config = dict(
    model='image diffusion model',
    dataset='photos with spoken descriptions (Open Images, Localized Narratives)',
    train_examples=203450,
    image_size=32,
    horizontal_flip=False,
    conditioning='none',
    arch='uvit',
    objective='epsilon',
    cond_dim=128,
    norm='rmsnorm',
    norm_position='sandwich',
    activation='gelu',
    mlp_ratio=4,
    head_dim=48,
    fused_qkv=False,
    qk_norm=False,
    parallel_block=False,
    dropout=0.05,
    inner_norm=False,
    patch_size=[2, 2],
    layers=14,
    width=128,
    positions='conv',
    init='orthogonal',
    optimizer='muon',
    muon_scale='match_rms_adamw',
    lr=0.0019,
    momentum=0.9,
    nesterov=True,
    orthogonalizer='newton_schulz_5',
    adamw_lr_other_params=0.0014,
    steps=6400,
    batch_size=64,
    epochs=2.0,
    lr_schedule='linear',
    final_lr_fraction=0,
    warmup_steps=190,
    weight_decay=0.0,
    adamw_weight_decay_other_params=0.01,
)
Rows from block 7 of a small image diffusion model, named by matrix and row number. Rows with one number belong to one neuron. Each number is 200 + 20 x the weight over its row's rms, rounded and kept within 0 to 999. All counts start at 0.
After each neuron's rows are labels from the 100 images, of 14976 (inputs lightly noised), where the neuron reaches its highest value: "strongest on" is what is common among them. Only what is clearly more common there than usual is listed. The data: photos with spoken descriptions (Open Images, Localized Narratives). In brackets: how many of the 100.
# fc1: MLP up (model.blocks.7.mlp.fc1.weight, 512x128), inputs 0-63
# fc2: MLP down (model.blocks.7.mlp.fc2.weight, 128x512, transposed), outputs 0-63

fc1.255,183,169,171,189,208,188,175,201,193,209,191,186,191,203,225,177,203,192,178,216,191,232,191,211,192,170,193,217,171,215,227,225,215,212,196,245,216,189,203,232,193,209,209,188,226,214,194,250,220,208,194,180,208,174,212,210,170,211,204,205,221,191,204,237
fc2.255,198,245,210,194,216,182,166,237,194,196,189,171,192,166,191,223,177,211,197,167,219,208,194,189,211,187,239,219,188,207,211,206,148,220,211,225,215,193,218,191,155,230,194,177,190,244,194,186,217,188,168,201,190,199,205,202,212,203,215,214,203,197,181,224
strongest on: text has "white" (28); text has "black" (27)

fc1.286,199,178,239,216,141,203,223,211,193,206,198,215,172,193,191,187,243,205,180,239,156,222,167,234,186,184,177,201,172,198,191,180,231,190,185,190,197,196,223,172,182,214,211,225,200,234,181,219,185,220,171,210,197,190,205,205,184,195,197,162,215,195,199,203
fc2.286,217,171,166,194,237,187,202,203,213,210,174,196,212,200,145,199,182,228,179,170,211,185,225,167,192,205,192,179,188,180,185,197,151,213,223,180,184,179,197,217,187,176,214,208,187,206,205,243,194,161,171,185,186,210,229,195,234,188,193,231,185,188,219,196
strongest on: text has "water" (26)

fc1.274,216,199,196,205,210,187,211,188,239,176,182,202,234,200,240,212,202,232,180,242,182,215,206,194,168,196,216,209,211,181,186,185,201,219,178,218,185,215,212,227,174,195,185,212,221,233,244,167,204,210,200,216,179,200,216,208,169,211,201,215,244,205,205,178
fc2.274,225,196,241,239,190,179,214,219,204,232,200,217,183,209,215,228,185,193,220,192,210,204,217,204,222,199,170,198,211,227,201,201,170,193,185,194,188,166,219,166,219,194,202,180,177,224,202,202,184,239,186,200,231,181,191,202,195,193,172,176,171,203,188,193
strongest on: text has "grass" (28)

fc1.292,187,201,220,165,179,183,186,212,223,219,192,175,213,230,200,175,212,186,190,232,207,214,236,212,188,185,167,192,185,215,180,193,145,203,235,194,197,173,180,199,211,195,188,192,210,199,238,186,230,206,192,178,201,179,180,195,221,192,218,227,202,203,178,201
fc2.292,230,191,214,207,211,216,222,189,170,215,202,220,239,195,178,201,212,203,199,177,212,206,176,209,203,205,233,205,195,219,208,211,216,202,194,198,190,210,209,218,202,187,194,211,218,167,165,238,179,198,199,209,185,216,237,234,151,215,192,195,224,216,200,224
strongest on: text has "plants" (25)

fc1.478,193,232,187,182,196,215,195,192,196,191,166,197,208,189,214,179,164,224,173,205,203,209,193,222,179,173,184,210,190,217,182,214,199,220,224,217,194,178,201,204,152,193,157,203,182,149,204,193,228,186,199,203,231,188,211,214,202,168,205,200,213,186,157,208
fc2.478,188,195,204,179,254,207,185,228,200,168,209,210,191,205,233,170,231,197,195,229,196,212,207,196,240,193,230,218,157,209,193,230,175,154,193,220,205,191,203,191,216,241,199,194,219,221,167,228,207,176,179,208,160,168,221,200,206,221,187,203,204,233,215,194
strongest on: text has "white" (28); text has "black" (26)

fc1.112,206,217,201,206,196,213,214,189,155,176,164,204,206,221,218,233,218,167,178,205,164,240,212,236,197,203,201,223,189,186,202,187,233,253,166,177,225,208,207,213,230,221,203,232,183,193,189,215,193,205,198,190,181,198,187,229,186,177,214,253,177,158,211,193
fc2.112,211,222,200,237,176,176,180,177,225,208,216,205,194,190,192,204,172,208,189,197,226,241,189,172,174,188,219,167,222,200,176,216,188,211,226,173,165,212,210,194,220,187,208,173,198,192,178,186,187,185,220,233,187,184,213,187,190,184,231,189,177,187,197,187
strongest on: text has "sky" (58)

fc1.382,199,192,175,210,188,229,210,209,171,231,250,173,234,205,209,199,187,211,172,231,198,202,201,168,225,228,217,208,196,217,204,184,212,191,188,190,214,186,200,194,228,203,228,207,182,190,201,178,222,199,190,188,199,180,174,195,178,201,220,221,200,210,221,229
fc2.382,178,173,214,177,214,159,173,193,237,213,200,215,225,221,174,163,193,210,203,223,200,190,189,191,196,229,179,210,188,173,198,195,171,197,187,204,156,175,208,177,195,190,217,232,208,170,216,190,191,206,188,191,206,189,211,179,208,167,218,190,185,199,209,183
strongest on: text has "water" (29)

fc1.317,192,219,196,158,203,196,225,158,183,170,214,154,243,175,221,208,184,208,150,202,169,209,206,192,186,212,235,224,161,213,210,190,183,200,171,181,213,188,217,186,202,165,179,227,185,211,185,221,187,206,214,180,168,204,188,204,226,187,199,203,218,207,212,195
fc2.317,215,181,192,233,198,210,175,229,195,222,170,245,201,189,210,218,236,198,208,193,175,212,195,199,220,179,161,192,239,207,177,181,220,204,191,194,195,216,191,224,164,215,189,161,182,181,167,200,207,163,163,204,214,165,232,220,177,226,199,183,167,188,200,188
strongest on: text has "grass" (28)

fc1.411,204,207,215,214,225,211,207,180,235,207,210,199,247,228,183,200,209,199,190,232,219,205,189,193,233,222,186,229,171,234,177,194,176,209,180,205,217,217,221,202,195,222,168,208,198,199,216,176,198,255,220,173,181,225,195,224,206,202,211,196,170,231,181,183
fc2.411,197,194,245,191,192,208,193,197,152,194,180,232,171,231,221,188,219,198,225,191,215,204,209,225,175,206,183,173,227,225,201,189,218,177,241,210,144,192,185,217,252,188,220,209,194,201,202,215,212,182,211,179,218,190,229,222,217,203,180,208,186,194,193,211
strongest on: text has "water" (29)

fc1.78,197,207,204,172,224,227,205,208,218,161,173,162,200,209,217,187,199,210,207,180,200,191,192,164,172,243,206,200,184,233,211,232,195,192,172,177,179,196,204,218,215,178,184,220,147,208,244,211,172,222,220,189,192,236,179,215,192,185,203,202,190,209,200,223
fc2.78,188,170,180,209,195,170,212,172,207,234,206,250,216,213,194,219,182,203,196,211,179,235,194,196,204,156,159,212,191,205,185,190,191,198,219,217,233,182,170,179,216,204,218,175,205,201,198,190,207,160,220,203,194,159,201,221,180,199,195,171,199,196,194,181
strongest on: text has "grass" (36)

fc1.387,202,181,181,192,184,206,181,200,198,167,178,177,199,211,219,168,213,190,178,203,205,224,185,142,192,226,189,241,199,178,189,207,232,183,179,184,196,170,203,193,208,223,209,187,217,219,198,155,187,214,237,199,216,223,210,213,240,185,178,171,214,193,208,198
fc2.387,214,180,205,164,207,173,210,181,209,219,210,211,207,237,177,203,203,218,202,181,196,154,212,235,174,168,204,172,184,190,208,215,164,203,187,215,205,190,199,209,225,183,190,200,193,224,178,270,191,180,188,172,210,183,200,200,215,232,191,198,159,208,192,176
strongest on: text has "sky" (58); text has "grass" (34)

fc1.415,230,219,208,201,200,181,214,194,176,214,210,188,205,178,212,198,215,250,190,223,237,185,237,212,202,220,210,187,198,216,191,206,213,229,210,206,153,257,192,182,161,221,207,207,212,194,219,189,230,192,190,237,196,190,189,249,196,163,178,195,218,210,168,221
fc2.415,205,211,204,209,218,185,183,210,192,210,193,206,216,227,226,217,199,168,213,215,192,172,179,218,169,197,170,215,203,216,203,214,213,162,154,173,221,190,199,221,232,192,211,156,190,167,187,206,167,192,216,157,201,190,229,192,200,200,215,215,166,187,197,180
strongest on: text has "trees" (56); text has "grass" (33)

fc1.204,209,195,233,190,185,168,190,220,165,165,194,161,203,214,199,208,205,177,226,214,205,169,169,189,210,244,169,221,195,193,202,174,256,178,176,185,197,215,221,193,220,195,158,238,204,210,192,228,203,195,211,223,172,193,227,220,152,191,228,218,213,207,189,152
fc2.204,204,201,155,223,178,167,194,179,223,231,227,210,168,212,172,215,195,217,178,207,206,208,227,215,220,220,222,199,178,213,190,201,195,211,206,193,214,178,166,177,210,191,215,210,149,186,207,214,158,207,204,166,200,177,190,173,212,189,181,177,209,209,225,235
strongest on: text has "sky" (82); text has "buildings" (30)

fc1.342,218,191,184,195,224,215,152,200,245,223,220,183,186,210,185,181,181,185,195,230,182,204,188,205,211,208,157,183,223,219,189,166,178,194,204,207,175,189,224,178,213,181,196,252,186,178,237,226,177,184,216,193,184,231,183,215,191,221,228,222,213,203,202,211
fc2.342,192,178,197,193,187,186,199,194,181,187,227,211,178,172,196,195,197,199,210,195,228,201,191,215,180,192,215,184,162,214,196,215,212,221,206,164,232,198,202,224,151,219,193,174,191,222,202,205,215,225,197,199,225,210,206,214,204,206,181,215,179,203,199,249
strongest on: text has "sky" (70)

fc1.98,194,201,208,173,202,197,186,176,172,204,226,195,193,190,155,214,200,196,187,192,200,160,187,192,230,203,205,255,181,225,202,181,184,164,226,196,211,163,177,221,175,198,198,198,205,221,195,204,199,194,191,197,194,159,154,204,186,220,180,181,208,207,207,219
fc2.98,197,217,192,224,193,217,199,203,220,216,194,198,185,218,228,152,189,196,200,222,203,216,224,204,212,222,179,184,210,177,203,198,167,239,186,192,205,215,200,171,239,225,224,221,195,167,188,206,198,228,202,248,213,166,215,149,205,181,210,214,198,227,223,166
strongest on: text has "people" (44)

fc1.21,174,227,202,196,222,197,174,196,198,189,179,232,208,178,206,234,175,203,207,180,207,227,216,202,223,216,219,197,190,173,195,207,192,238,187,151,213,196,204,206,212,214,234,184,153,163,184,189,158,225,232,189,168,170,171,175,190,224,202,207,186,184,237,205
fc2.21,211,188,203,207,217,208,227,215,221,180,190,187,218,188,171,216,205,193,225,184,221,196,203,223,170,173,176,177,187,163,182,179,192,205,184,219,220,211,197,212,175,193,198,216,238,214,199,232,191,200,208,225,168,157,189,172,223,191,206,241,165,173,177,167
strongest on: text has "dark" (35); text has "man" (29)

fc1.262,206,230,206,165,222,177,168,220,156,194,164,202,187,193,188,215,228,196,189,226,204,199,202,219,189,230,172,201,208,250,186,221,183,187,205,199,175,168,202,205,161,201,185,207,192,178,211,200,231,194,166,184,194,165,167,178,179,212,206,180,221,204,244,208
fc2.262,204,191,214,197,141,190,228,215,201,200,212,223,191,206,204,196,194,172,214,203,208,182,214,174,168,168,202,209,198,170,195,189,201,173,206,191,152,230,225,212,219,215,205,212,187,211,214,186,217,214,212,209,191,226,193,229,217,189,221,218,166,177,213,204
strongest on: text has "man" (30); text has "woman" (27)

fc1.63,183,200,209,208,210,195,196,186,229,203,223,183,221,185,211,206,195,196,194,223,175,203,225,179,223,242,183,214,221,166,178,203,239,235,171,212,218,221,223,217,189,212,161,184,184,173,176,195,201,178,196,199,179,226,223,210,233,191,215,202,191,200,217,205
fc2.63,204,207,212,185,180,197,209,177,162,188,170,221,200,216,195,190,157,205,179,223,229,198,207,171,178,188,187,179,223,205,181,202,131,195,191,170,238,171,230,190,219,193,221,224,220,205,211,173,175,209,200,183,253,182,170,194,174,213,200,195,196,200,205,189
strongest on: text has "grass" (30)

fc1.237,181,222,183,186,222,170,175,237,203,174,157,197,231,176,223,192,173,205,174,220,211,201,213,212,175,223,182,220,216,185,166,211,179,183,209,199,206,179,184,165,222,185,201,226,192,171,197,194,206,175,183,219,211,175,200,195,206,171,193,186,199,204,183,185
fc2.237,202,197,228,191,233,247,192,209,192,207,200,192,172,173,170,207,220,202,232,166,174,224,195,227,245,171,235,209,199,240,199,215,187,202,201,167,208,199,226,232,209,213,192,186,213,210,226,224,203,171,196,206,160,222,209,226,223,215,206,216,195,201,194,216
strongest on: text has "trees" (61); text has "grass" (30); text has "plants" (29)

fc1.81,198,184,172,167,196,199,182,176,173,188,203,192,226,223,206,222,223,194,178,203,193,225,165,210,198,207,196,227,161,184,171,206,198,187,168,197,175,190,215,200,213,212,221,213,190,213,214,186,251,217,200,207,166,196,208,229,214,196,238,200,256,194,184,214
fc2.81,186,217,208,187,217,214,224,200,200,215,199,235,203,205,188,170,185,202,234,203,226,208,217,210,187,199,201,181,218,189,211,190,228,202,227,189,208,208,189,186,221,204,186,159,208,196,207,246,165,182,220,164,218,185,213,167,195,203,176,202,207,155,211,187
strongest on: text has "sky" (52)

fc1.129,187,190,209,176,202,196,200,194,174,219,206,221,220,181,213,237,169,185,200,204,233,171,189,182,212,197,189,184,180,226,214,166,233,182,193,201,212,214,202,197,200,215,198,217,156,186,214,204,191,207,203,160,168,193,177,202,174,224,192,187,213,202,183,185
fc2.129,212,213,211,217,212,167,204,207,210,204,190,216,157,204,197,198,205,243,217,222,164,237,183,240,166,222,200,227,209,185,216,190,160,196,196,187,190,238,208,233,177,229,193,197,175,211,211,193,191,215,199,206,192,174,227,182,188,197,204,165,192,195,215,162
strongest on: text has "sky" (51)

fc1.258,163,152,148,183,199,201,227,205,208,237,209,183,202,184,217,157,175,224,196,207,180,226,181,219,207,187,178,198,187,198,175,228,199,213,188,226,202,207,203,174,205,233,192,209,195,203,197,157,204,188,192,198,239,193,208,227,211,215,203,167,228,202,187,208
fc2.258,207,207,204,193,165,206,183,203,200,178,161,211,215,203,202,178,173,195,228,183,213,168,239,192,182,228,217,202,201,194,221,174,177,188,166,192,200,213,191,224,220,208,171,229,183,219,206,232,177,181,172,170,160,229,193,181,214,186,189,200,196,194,197,189
strongest on: text has "grass" (26)

fc1.318,195,239,195,199,176,210,184,224,201,195,206,169,187,195,213,203,189,215,179,206,208,180,239,191,185,187,202,203,209,222,202,196,201,186,203,213,215,171,208,217,221,176,208,223,190,177,192,202,205,183,200,198,159,207,209,198,199,232,206,239,203,186,172,183
fc2.318,196,216,191,245,199,166,218,198,199,178,201,205,208,195,195,184,227,176,271,209,195,211,193,210,206,196,197,193,218,190,225,178,238,201,207,186,194,223,171,199,194,208,172,196,214,187,205,209,170,205,183,218,217,209,187,170,175,180,155,226,208,220,200,205
strongest on: text has "plants" (30)

fc1.126,164,188,194,165,218,227,177,173,195,159,173,194,218,187,197,179,201,212,178,214,201,179,176,209,191,167,191,224,196,179,178,197,195,197,184,202,174,200,217,156,181,217,217,200,197,161,182,182,232,216,198,186,201,164,159,223,187,152,208,182,237,202,172,229
fc2.126,201,160,186,237,202,175,227,200,202,216,210,208,179,199,228,197,213,182,221,208,185,228,227,202,206,183,188,173,203,216,214,177,231,178,210,176,203,232,177,213,186,180,193,217,193,222,197,176,175,234,201,206,238,208,190,179,224,203,176,215,152,192,216,201
strongest on: text has "sky" (53)

fc1.265,190,204,199,190,207,186,174,180,174,184,215,204,212,190,174,213,186,201,207,217,198,202,209,219,167,194,188,210,208,215,196,186,196,158,233,212,213,215,193,201,192,234,204,213,234,220,177,208,191,155,208,202,221,189,208,192,170,183,199,196,193,193,202,223
fc2.265,178,160,203,177,183,201,191,202,230,205,182,184,165,194,228,174,199,177,223,197,203,251,181,192,204,207,174,220,191,184,196,195,183,192,182,244,196,186,203,175,190,210,201,182,185,200,209,201,202,227,196,206,216,215,176,207,218,205,221,213,196,193,210,207
strongest on: text has "dark" (26)

fc1.327,171,220,195,210,199,193,228,214,188,177,205,199,238,176,223,226,206,191,219,228,222,192,195,162,198,215,168,217,184,207,201,180,220,210,185,208,195,212,212,178,226,236,208,182,202,183,193,202,171,179,201,207,220,162,240,197,183,190,199,166,191,207,186,167
fc2.327,230,238,191,187,218,238,181,216,218,215,231,225,182,216,173,201,221,206,218,204,205,207,185,144,207,223,178,213,193,187,224,197,179,201,185,226,193,216,191,200,216,226,186,212,213,183,191,177,207,192,215,201,154,218,185,186,228,182,167,202,221,182,170,142
strongest on: text has "wall" (46)