Weights of a small image diffusion model: 6400 steps.
Rows from block 10, named by matrix and row number. Rows with one number belong to one attention dimension. Each number is 500 + 40 x the weight over its row's rms, rounded and kept within 0 to 999. All counts start at 0. Numbers have three digits each. After the name is the row's rms in percent of the matrix's.
# v: attention value (model.blocks.10.attn.v.weight, 96x128), inputs 0-127
# proj: attention output (model.blocks.10.attn.proj.weight, 128x96, transposed), outputs 0-127
v.24 100:498551465529492529495510441423508443457464443449508445466438567540538518552532404528490460471525555541522576465476518415479470483538485479419501496501494513508525509443502577497535541537576508500514489473411489471523473555503510543511553503496469557517471508487444496508487536472547533494452543493466489459494461478456481589460590526489542428519533536427492541519448483498504562483421
proj.24 102:480560472449520539529507544552526457516484507505496477448553455526509509525512518542499566552411461525515537480438537549496542522520463570508497518443502496495503558526475451437432541507542533477459484429613586483454479514491528467496575491463557479483486417456528600495508534498480538477568503503478540536559505530488470454453426450467443521467547460507535477516485501516450426531533
v.25 091:452501452532562504539506480515498553467500530459485501498538470482532435524484481496481469475507554460486446512432513474592478471561539540448502531537493557577587540536506479479619465512490595525523581560553492490518506500472509481503499424452537518506527462585413501450521530478443555539495526473569504490486494537455499544481565494499545460481493513449486543449474551416512485467473
proj.25 093:493514556470488535458538535468554493397464457557498519478514515513502520509595562456535547467436521504552537478523491530497518538574490503470536540481460430427499516494520445511497538475477405486534593559522523516462457459549494460524509543517475464475442444476549434469550497511546518480528489477482476552537511463473497534579478460508433456470506502499542449497573440553506516608510
v.26 099:471489448543497509471518498433534476549553487466565457489481495633490474505516461478574446548563424498471523500466473555525477492529574511502589546466422492498483501501557535474519461465511473525501455416532453516518488469522506478540538420559531491519532483503494443511426496529473464475466489500463447495421468468445618518468511464511511521508489476431547493481463477500537423517534
proj.26 093:454466495491486542515450484525478566484556509480403530569531467436528555519431491465487580496409529525504431527516519482422513541517498449492540502436524547450478476473535485497465530489482567490490560538469528538503593531475519453420427531449498538473456513481537543527425513493538473448490564493541473540520461462489400550476494510474449467477562487533442533476519460512493528540487
v.27 101:587474533458478491495539492455529517473442525468461503533478541459541439568480470505464493458493508473476434449547471554471509520553534449450481493443461517452502478467505460441473425531515418543483486530513401538484530521574470550436479466435453520514493532476580434437525543521533581532473538479453490466491540482536528510525493525539567466469542456544552554454519474514482553550553
proj.27 107:428522473465488447480522527577509536502524444502518506459522523558535502515536573473478518518569534458542517550437441493551469459423455573445497478480508474481501497529434505556475486472514504481428497545499572541606546475545504447461471547526503437462534448506506556523479495540513537425529450529540520421538500546546403430529502450448470505503496511470516467511497460446474478444516
v.28 096:508451417470462489525527482503608462462473455519466458476427517450513485475541566494553547520551461475465487504477489493509512534502501516456442435421483468448524526490525478475500519527446455508550518407546503486408579491489414429494549515477540484415519532526508461503531567531441494477496458493454527494525483510438461553479496525568507500448428490526509505448416544499494554466519
proj.28 096:475541496526396512420531527538472482474522552541500512505533479564463546461483496527476573435385522464517479572557460497495523476538458570541438576533488531529491529522504507481562507448485496418489502585480505534496397448550516531550482474507486462522543568442462543544494494504477501476513480540492496445496471463539496522469490521500570492529544562502483468494502438527431453564482
v.29 105:538476546507542477514486484477483484444525428494417509482474457473514491468469430471463515475640495542451530553498516509492578549485499377538431540520481540533525487529477479476460485473488491462488530510550417489531446467555472547491473505474464478490468579469459525468487567528526446550586484579457475518527441534505498532467565479554558541526452522547464447496518504500506467517499
proj.29 100:534526462489519552487529513502553552561452525534534493478514521482531522464553519568516564539421482506563454474421497545484465486452505534502531444520459458468545472476574582580545535535517541464441449522482526425451567492440488478525527559536548474460555520584540532606528461452452522493459480486522496467524534492445557505459505547515487454479522504477496455459559513516440498467494
v.30 098:519473440517494466459458555497496481479481497475484580523511445499497499562440540454537522518499553488522474481484403507479501536527505493535439475573576534460533495497516535526579506466519521518409494550463424526495432497488507459480509553513524501563475448458435501493528503510522521407491517487498515469571533522479549519553527566479563518439533406557480471491497490483630571482519
proj.30 101:486508474537490538520492528445478425480451520514509530493483489539488495466572390480458502489492525518472546485531507506451564543508483533544468501463460425546488528526558487501404531497474520538511503470484554532500534561511529515500538434532479520456464524555508504522452566519459473484495435516523514527563493541545575459549588571413486487547511582427404485512463546489435492488568
v.31 107:502534525375544524476568519529477521376499512479471484451450494452451575508536518506448560567470515547578583488475500503566495530536517490498576496543492581506489479456516436552490482469490508508467468510496496507482508490494496469517540491524490493559519503523459435510453528496420379510547558498514428492480514525515474442538512533558478478523462484527570511505514469556490568471517
proj.31 106:504498488556508583554537470473546561500496489473558520494578523492542474503507462473482471442509494482488447501546483458504524507457492503465406481482394408494480510586498480492569484574550586451469572501487514398497497489451472470489531470489526524484523472455554532455529500538538540501465476461493468511492497538545527539480511450549564524541526509514378506468513484497523397520515
v.32 104:537455485501470496498494495472388529478407583532482532489526432525479516513473484463427532483540395593464451478563572519492464457529488415456495488508530531518487522500543564402543436525494552475473466483502490466525558469556506582518501511524429487497481476519511569478495475476459453487551540508458589501525515570511501484573479531503447488460459470492467457493484487477500484477491
proj.32 093:415456561468496439581506455471543513523458449491499492503497533453481554459555540511496524564462534448558445505399502477467567453501528454507481512491521473471506583537504491515493525530500496523561450497500501530503432528489438578486509473576541575500494480477534515569490525396507499555437453519491458558520472475491454507457511502467572504537536527549594553499478475498546550477494
v.33 097:428468496502517508525514532508510531513505503507525495569507556499491524489514494532468466523518588515540549467508509440488536459463476446488513520556561444467493377539586525469469440498472448481509563531470515540535541483494432545506552466497513525518455538525527465626427533522571496538600559441548458467524528485445519542486466528474506523625528504467475489490511477533498524479511
proj.33 099:588488489481445575515503551496522471501497484472555478500523479516457469559534471489492479510539419472535404454466525491566541577516510552483514485459462523498562532460454481490490481537481500501378458425397570481471468489499579520481420474484519521538528476494431504455538453485492535529466486502469541515508515527526437495489463514567559467469459430553557453530497525463502548518461
v.34 097:577446586542479512457486562497542423469505521498485507514570462492476503503572422518543525551500505485439527445472459456503517521392576535485503520514563533477477489468528488549550459502505548508518467464525546537490470531489546460527492468520506543473475487545491489429490517503476470525494493487485483506462504572512460474507437542492558621478495537535597457553491567422553490448456
proj.34 099:504577481468486452545513410535482541511504546502515528528422513509533502493512509524478495490555484585520487522458625570478460480615477458544462456499499563531527466543451519538481509518473546422490594472461461521520509505491449579545518526508493524507499454483457464514433476542466514515495515461549468566550528491474514510467501494446458441503492458476451447526549471584436540501522
v.35 101:551585419427442506576510479485470436520493458557517470498487489428466480450469514554560532543488549525489457404474539498484481494465506540472569484491503492510547437453534536475515549548493511528491502571468499529491583441525541476474479558440528517516466584521501529459536573465521501491482449496551432519507449463500542523588461510493531564421490476513487535486519461480543534460453
proj.35 094:484501483529480507463552506533471583530518524462536509489451589536534476553578452566507507464483441472524555558590493493411527555485495512525490426560463471529489582580486495451472419439566486501508508484493490488507462484514401480533496520506549472501558467485488526511441473527525495531489579495445506543528437571487489503486496510503481490502535562511567435528455487476426498557526
v.36 110:492509442493504486476496428505486556456492558524430552504497536499451481502454489499481491510513474428521468505438514449496493505439535486491503430524493568553595503485549507612434509519511599530475489435489496528516545556479507500557527494553478451424485491574494481514536570563555560540487474459539570460512423502470491542482559520518482550515516459530484581539494477440458495491554
proj.36 107:464527553548509534552473548552487432525538476507494447453481479508537518501558500490425476484481549542467527475496496477477439553568487540505494558469421414525501472496472509448521509463493413462509499481397466520508418482543435496440501470479480392496580509498462456492486525566424494472498469466495523527448551525500485547501505508470584439418439525486483505482538472558536479482530
v.37 095:492483480489486435540525524544541474487489535542476500536484517499453574524528502590484464479544545533513547470504542507459555519467453535509482552552468517502434557495496445520536530521451424540508473439535520517496515554550537508523481489573483505471475503443511578448413563481444533486537494529504545528438600472542495450575558487553586479475576541452517482521499539483577485537546
proj.37 095:460493460486521495467489512509461485518474524448503451445448466484512459498421506441501568475525482484477494529423517388541525496547465526483513531511567465483526537550447595514442539509492483488468584538466449458504507452439455476503494483571550467541514501548497456591495488474529540553508537546457498477525451521495602486530593533435514536494507537497447460564469546459458500536550
v.38 103:479510585527492487483466488534484516470482428572471513487446527492405498526475535533504521477528510485497575541513454615567485475598490544516442514447467453510492475505444535512541536556482508464453476522456483484505552495541483485482479451528470546500561496478519456501488487561518414444511527535558459499494472423405536501449484519533520526479426539527446504575525466513399525520512
proj.38 099:508565434484503510474500509517492564550533579419522514490510452478482540529521484486510448553503505440569457499558477460526524561401493453511517520579532510459559472530494451534531544498521484517570529441482489500510452569503535411470455534466585570518508518525481556479544473477460498552472488426482542411502616526523498460517482483449480495485536497452458495498491530542508438488464
v.39 093:495439529525493562550539544465506488522447507502456493495491483458563574510452561564534480509467536490501535493489503552538526473490505484547513503526557543571506563509387473383478494500498494423499511478500496507502567449431539538528529454441426459468536473569499446550528462559502516472492459545551474494479452470511446471501568513558519505466519484472603506569572509526503482514533
proj.39 103:532532438469551504535494475589505528498565478421523477495496564511476455504497451497559515498474525521462484426495451513454463498480498499444473527562461437443496420468546512559529529535470440506538468572475566485473551499547542591428505516558519525501492459457426496508447503536488421539614474479434505506446478500473481550531468506475445474500421505523460488493458488458507468509542
v.40 109:508517519496442491506516436484597515456497518492544498473543565440488496525464494402459475509538482524488476491564478554508550539493421482426529518500555561525526491483578514479593399496492513495506514502364544507535502456447507462579489562564435488512547502488487501487451539498534498469478485492493477458473501486488483562513491393496482516495543509482476450482492509579527421488482
proj.40 100:466478483494495454569453509519561544529527528452444556568504492557446522508524377494504522533427489434484440513468530424474497524520564510550422547477481517503490490457415478523458505550467473567504505568500495564551519499522502511471500439498568484472547468517510490477516465490477476455450615534490524511539555541544490401484532527503514506431492490519524538508541476439520550533482
v.41 102:496494570489523419462502504517535501505508484532534502448551543414482451493481455516482507569494433483483465451450492538516618482531471490465465499486571453465468471567450562481517510481471548449457491500507541518506625503504459499498568491483480470525545492519486494502473400518519523566500528441531474471505480506554526471373480508534528504512534525547469490515555570483593532533479
proj.41 107:582483434494538531597511505549479478524461464461452542549488477546445525519491516515492541500538532516563524516476467419495445516490567482485529509543427511535531446411496545556512446484565468526484508563470525479512413534507597459490496434511503597479493449464495415479470442417521446514455487557482492554514559509493485532507444479496475466481505476496511468485492469538470518449553
v.42 103:511409462481470500448443471505525450434462439561482479502445491488476470489467537443504484463482491536583561481540510416496514513513428496461552394541471439508503525510450517517530528529486511554511557515554498486541513513549534489528547503463478419487558453482472563514474482543511545596517545530541501481461506451530459532528427443442544480571482474519487506566510443571490546490487
proj.42 102:523543574490563497487548511548465512469454579478489479574556475570590534600471551460489465541498525463459447524452500508542532559465536523409439548467479571472495539480475471496405486464551509481537425544481533455475473546467404436525496467500493514481524542493495518484553464523510442513520473453472467516526465535487556509440500512532496532495454509444527446472518548452472498507472
v.43 095:517561492499507483406489518500478526436420521551439515505519506465540499573488426425541474502470446467480472478461468400451490486530513461490457574475515443551451525435474514530455489456460539428508483426514525565447523472525469511517487498546502499476536472528489452534467507429468473507533575526575488485454529506479465497528496529533468604491521426449487474467424452515477531556495
proj.43 101:428511555522479450519491536526496571508491466545547474417475462551406523489545530551473549481510462552481450489426536498479430498487535562547556537491507546533514484495463495411502478550433474481566499534489495485481519553461522468589474490447492539500517442511501444418524523515464479470509499455485527516561512459554450531468492477489466520590546520568424508467518465434518431471526
v.44 093:497478575542436482601468467484477454447507463531470468555533484375562526552505492453528498487504501466530511499506540500563518547504611540567489503511445527471557472468482493465514515542504505479490505486515551533479479448552452525603521581505534486474446489589557494534507481487528476496506459504435514521485423485511454508542481447465492427496523449445487564509531499472573537509521
proj.44 096:520498498509467544476497581399509496490567503558523477486395527606423510526461474541483498549470444553468501503486479556466456416537461504490471462478515556533496559481490466541522488519501452520507512550458494498465591544558463463411518433520461452533485505474532521520454548523569497584466472468555490500513515539495509464519464461502482473484514548573482462504490483597465500528476
v.45 104:477531512503505475567502543548535501484452484488527473499431415604466502486452499549475486510515429427555495529561543501435557523523443526532496474397577537496549529464512502492524479475472586477463550546476515477537462472561471510487504488466427515463505445535553537484515480525555497540541450469468580494477470507404505431478435567519540504483501499500498549450472471441512545498473
proj.45 102:466491447430500465542545534430460469500528434514515470483522497488506452549516517473527468556454593481546519433509531540562469451517465412520506490552495515519482507565448462557562545531512458495427396507560559522477466501458504485510478418459520463548513502493484421513495525458459463498380516493441457482532515511542431532511501490488549508500498526480463490477558571550540530499473
v.46 108:471486496544423452562496507534529521547497501527495566526497424492506484527444478533544496522513487519460509483509507575538519451515458442568531467540441494448519497444417487558455415518423524593442478476536527472501499492510476467490513509512474568536516529559464514429508586499512454554500449518553526493499492520528531562494584547486501523459466569502493475509513511598432530482588
proj.46 105:485463524439484520397552553505490501543524430442537452471478637461583473492526478483499485467484506486547487542475469439486590557511462475521452523491520497534548464573540545457539572551545464517451496569474461514478534459515543548470535582485504455440498546501514458477540439511472484497458521471525551510543528516437493497473449515468477503540572530477531447465533533504506533464487
v.47 095:543498518560413514519465468437539528492551452517500505444503506491454536498590520472561435474494482493492518466530403448452577382502493551507534543550519462449498530487477492466581540506507468510465462516491525436537482510560516482491481497457477461512517493469526547550468572496527510501501565535536505512515533506415536488495470431442513538528519511502468573486491558434480588579538
proj.47 095:421544506408540535479546522572486473487469516477522536509598475508465519461436450557458511478531526455543483566530510520507446533578513518485443486499553496497539498486475524561387427514541490480518484496486492535436491588493565497513505475543552525570486517494507412478438476465476508527492537535478490557467455506544488513507565515532451486498520524517557450532450552576522436480459
v.48 100:516432477540557519583499426432589513471551568531446444544467532464517526491471425439454467501507456517545464485567506511533522496459463552483578474517489471508467550539492591516512532502533430502531471466515459533507529426487558573518522497449530460509509481553487427522494535506492449448486572527497538476455518546586530516488498519487490532544485481476503592571484453462508487515508
proj.48 100:441495565411445467446516567501470528466467511550496469494532517443530525530486411551558475513478512495490443449500526482486442508481546475493470570482563473516534450432515479457441548479490555506461450454464442519494521523539501446537472479503482441513543574510582570528500520521502598534572480540520483528501475489441554477520453462580425515496501485454487531561495524526558476483555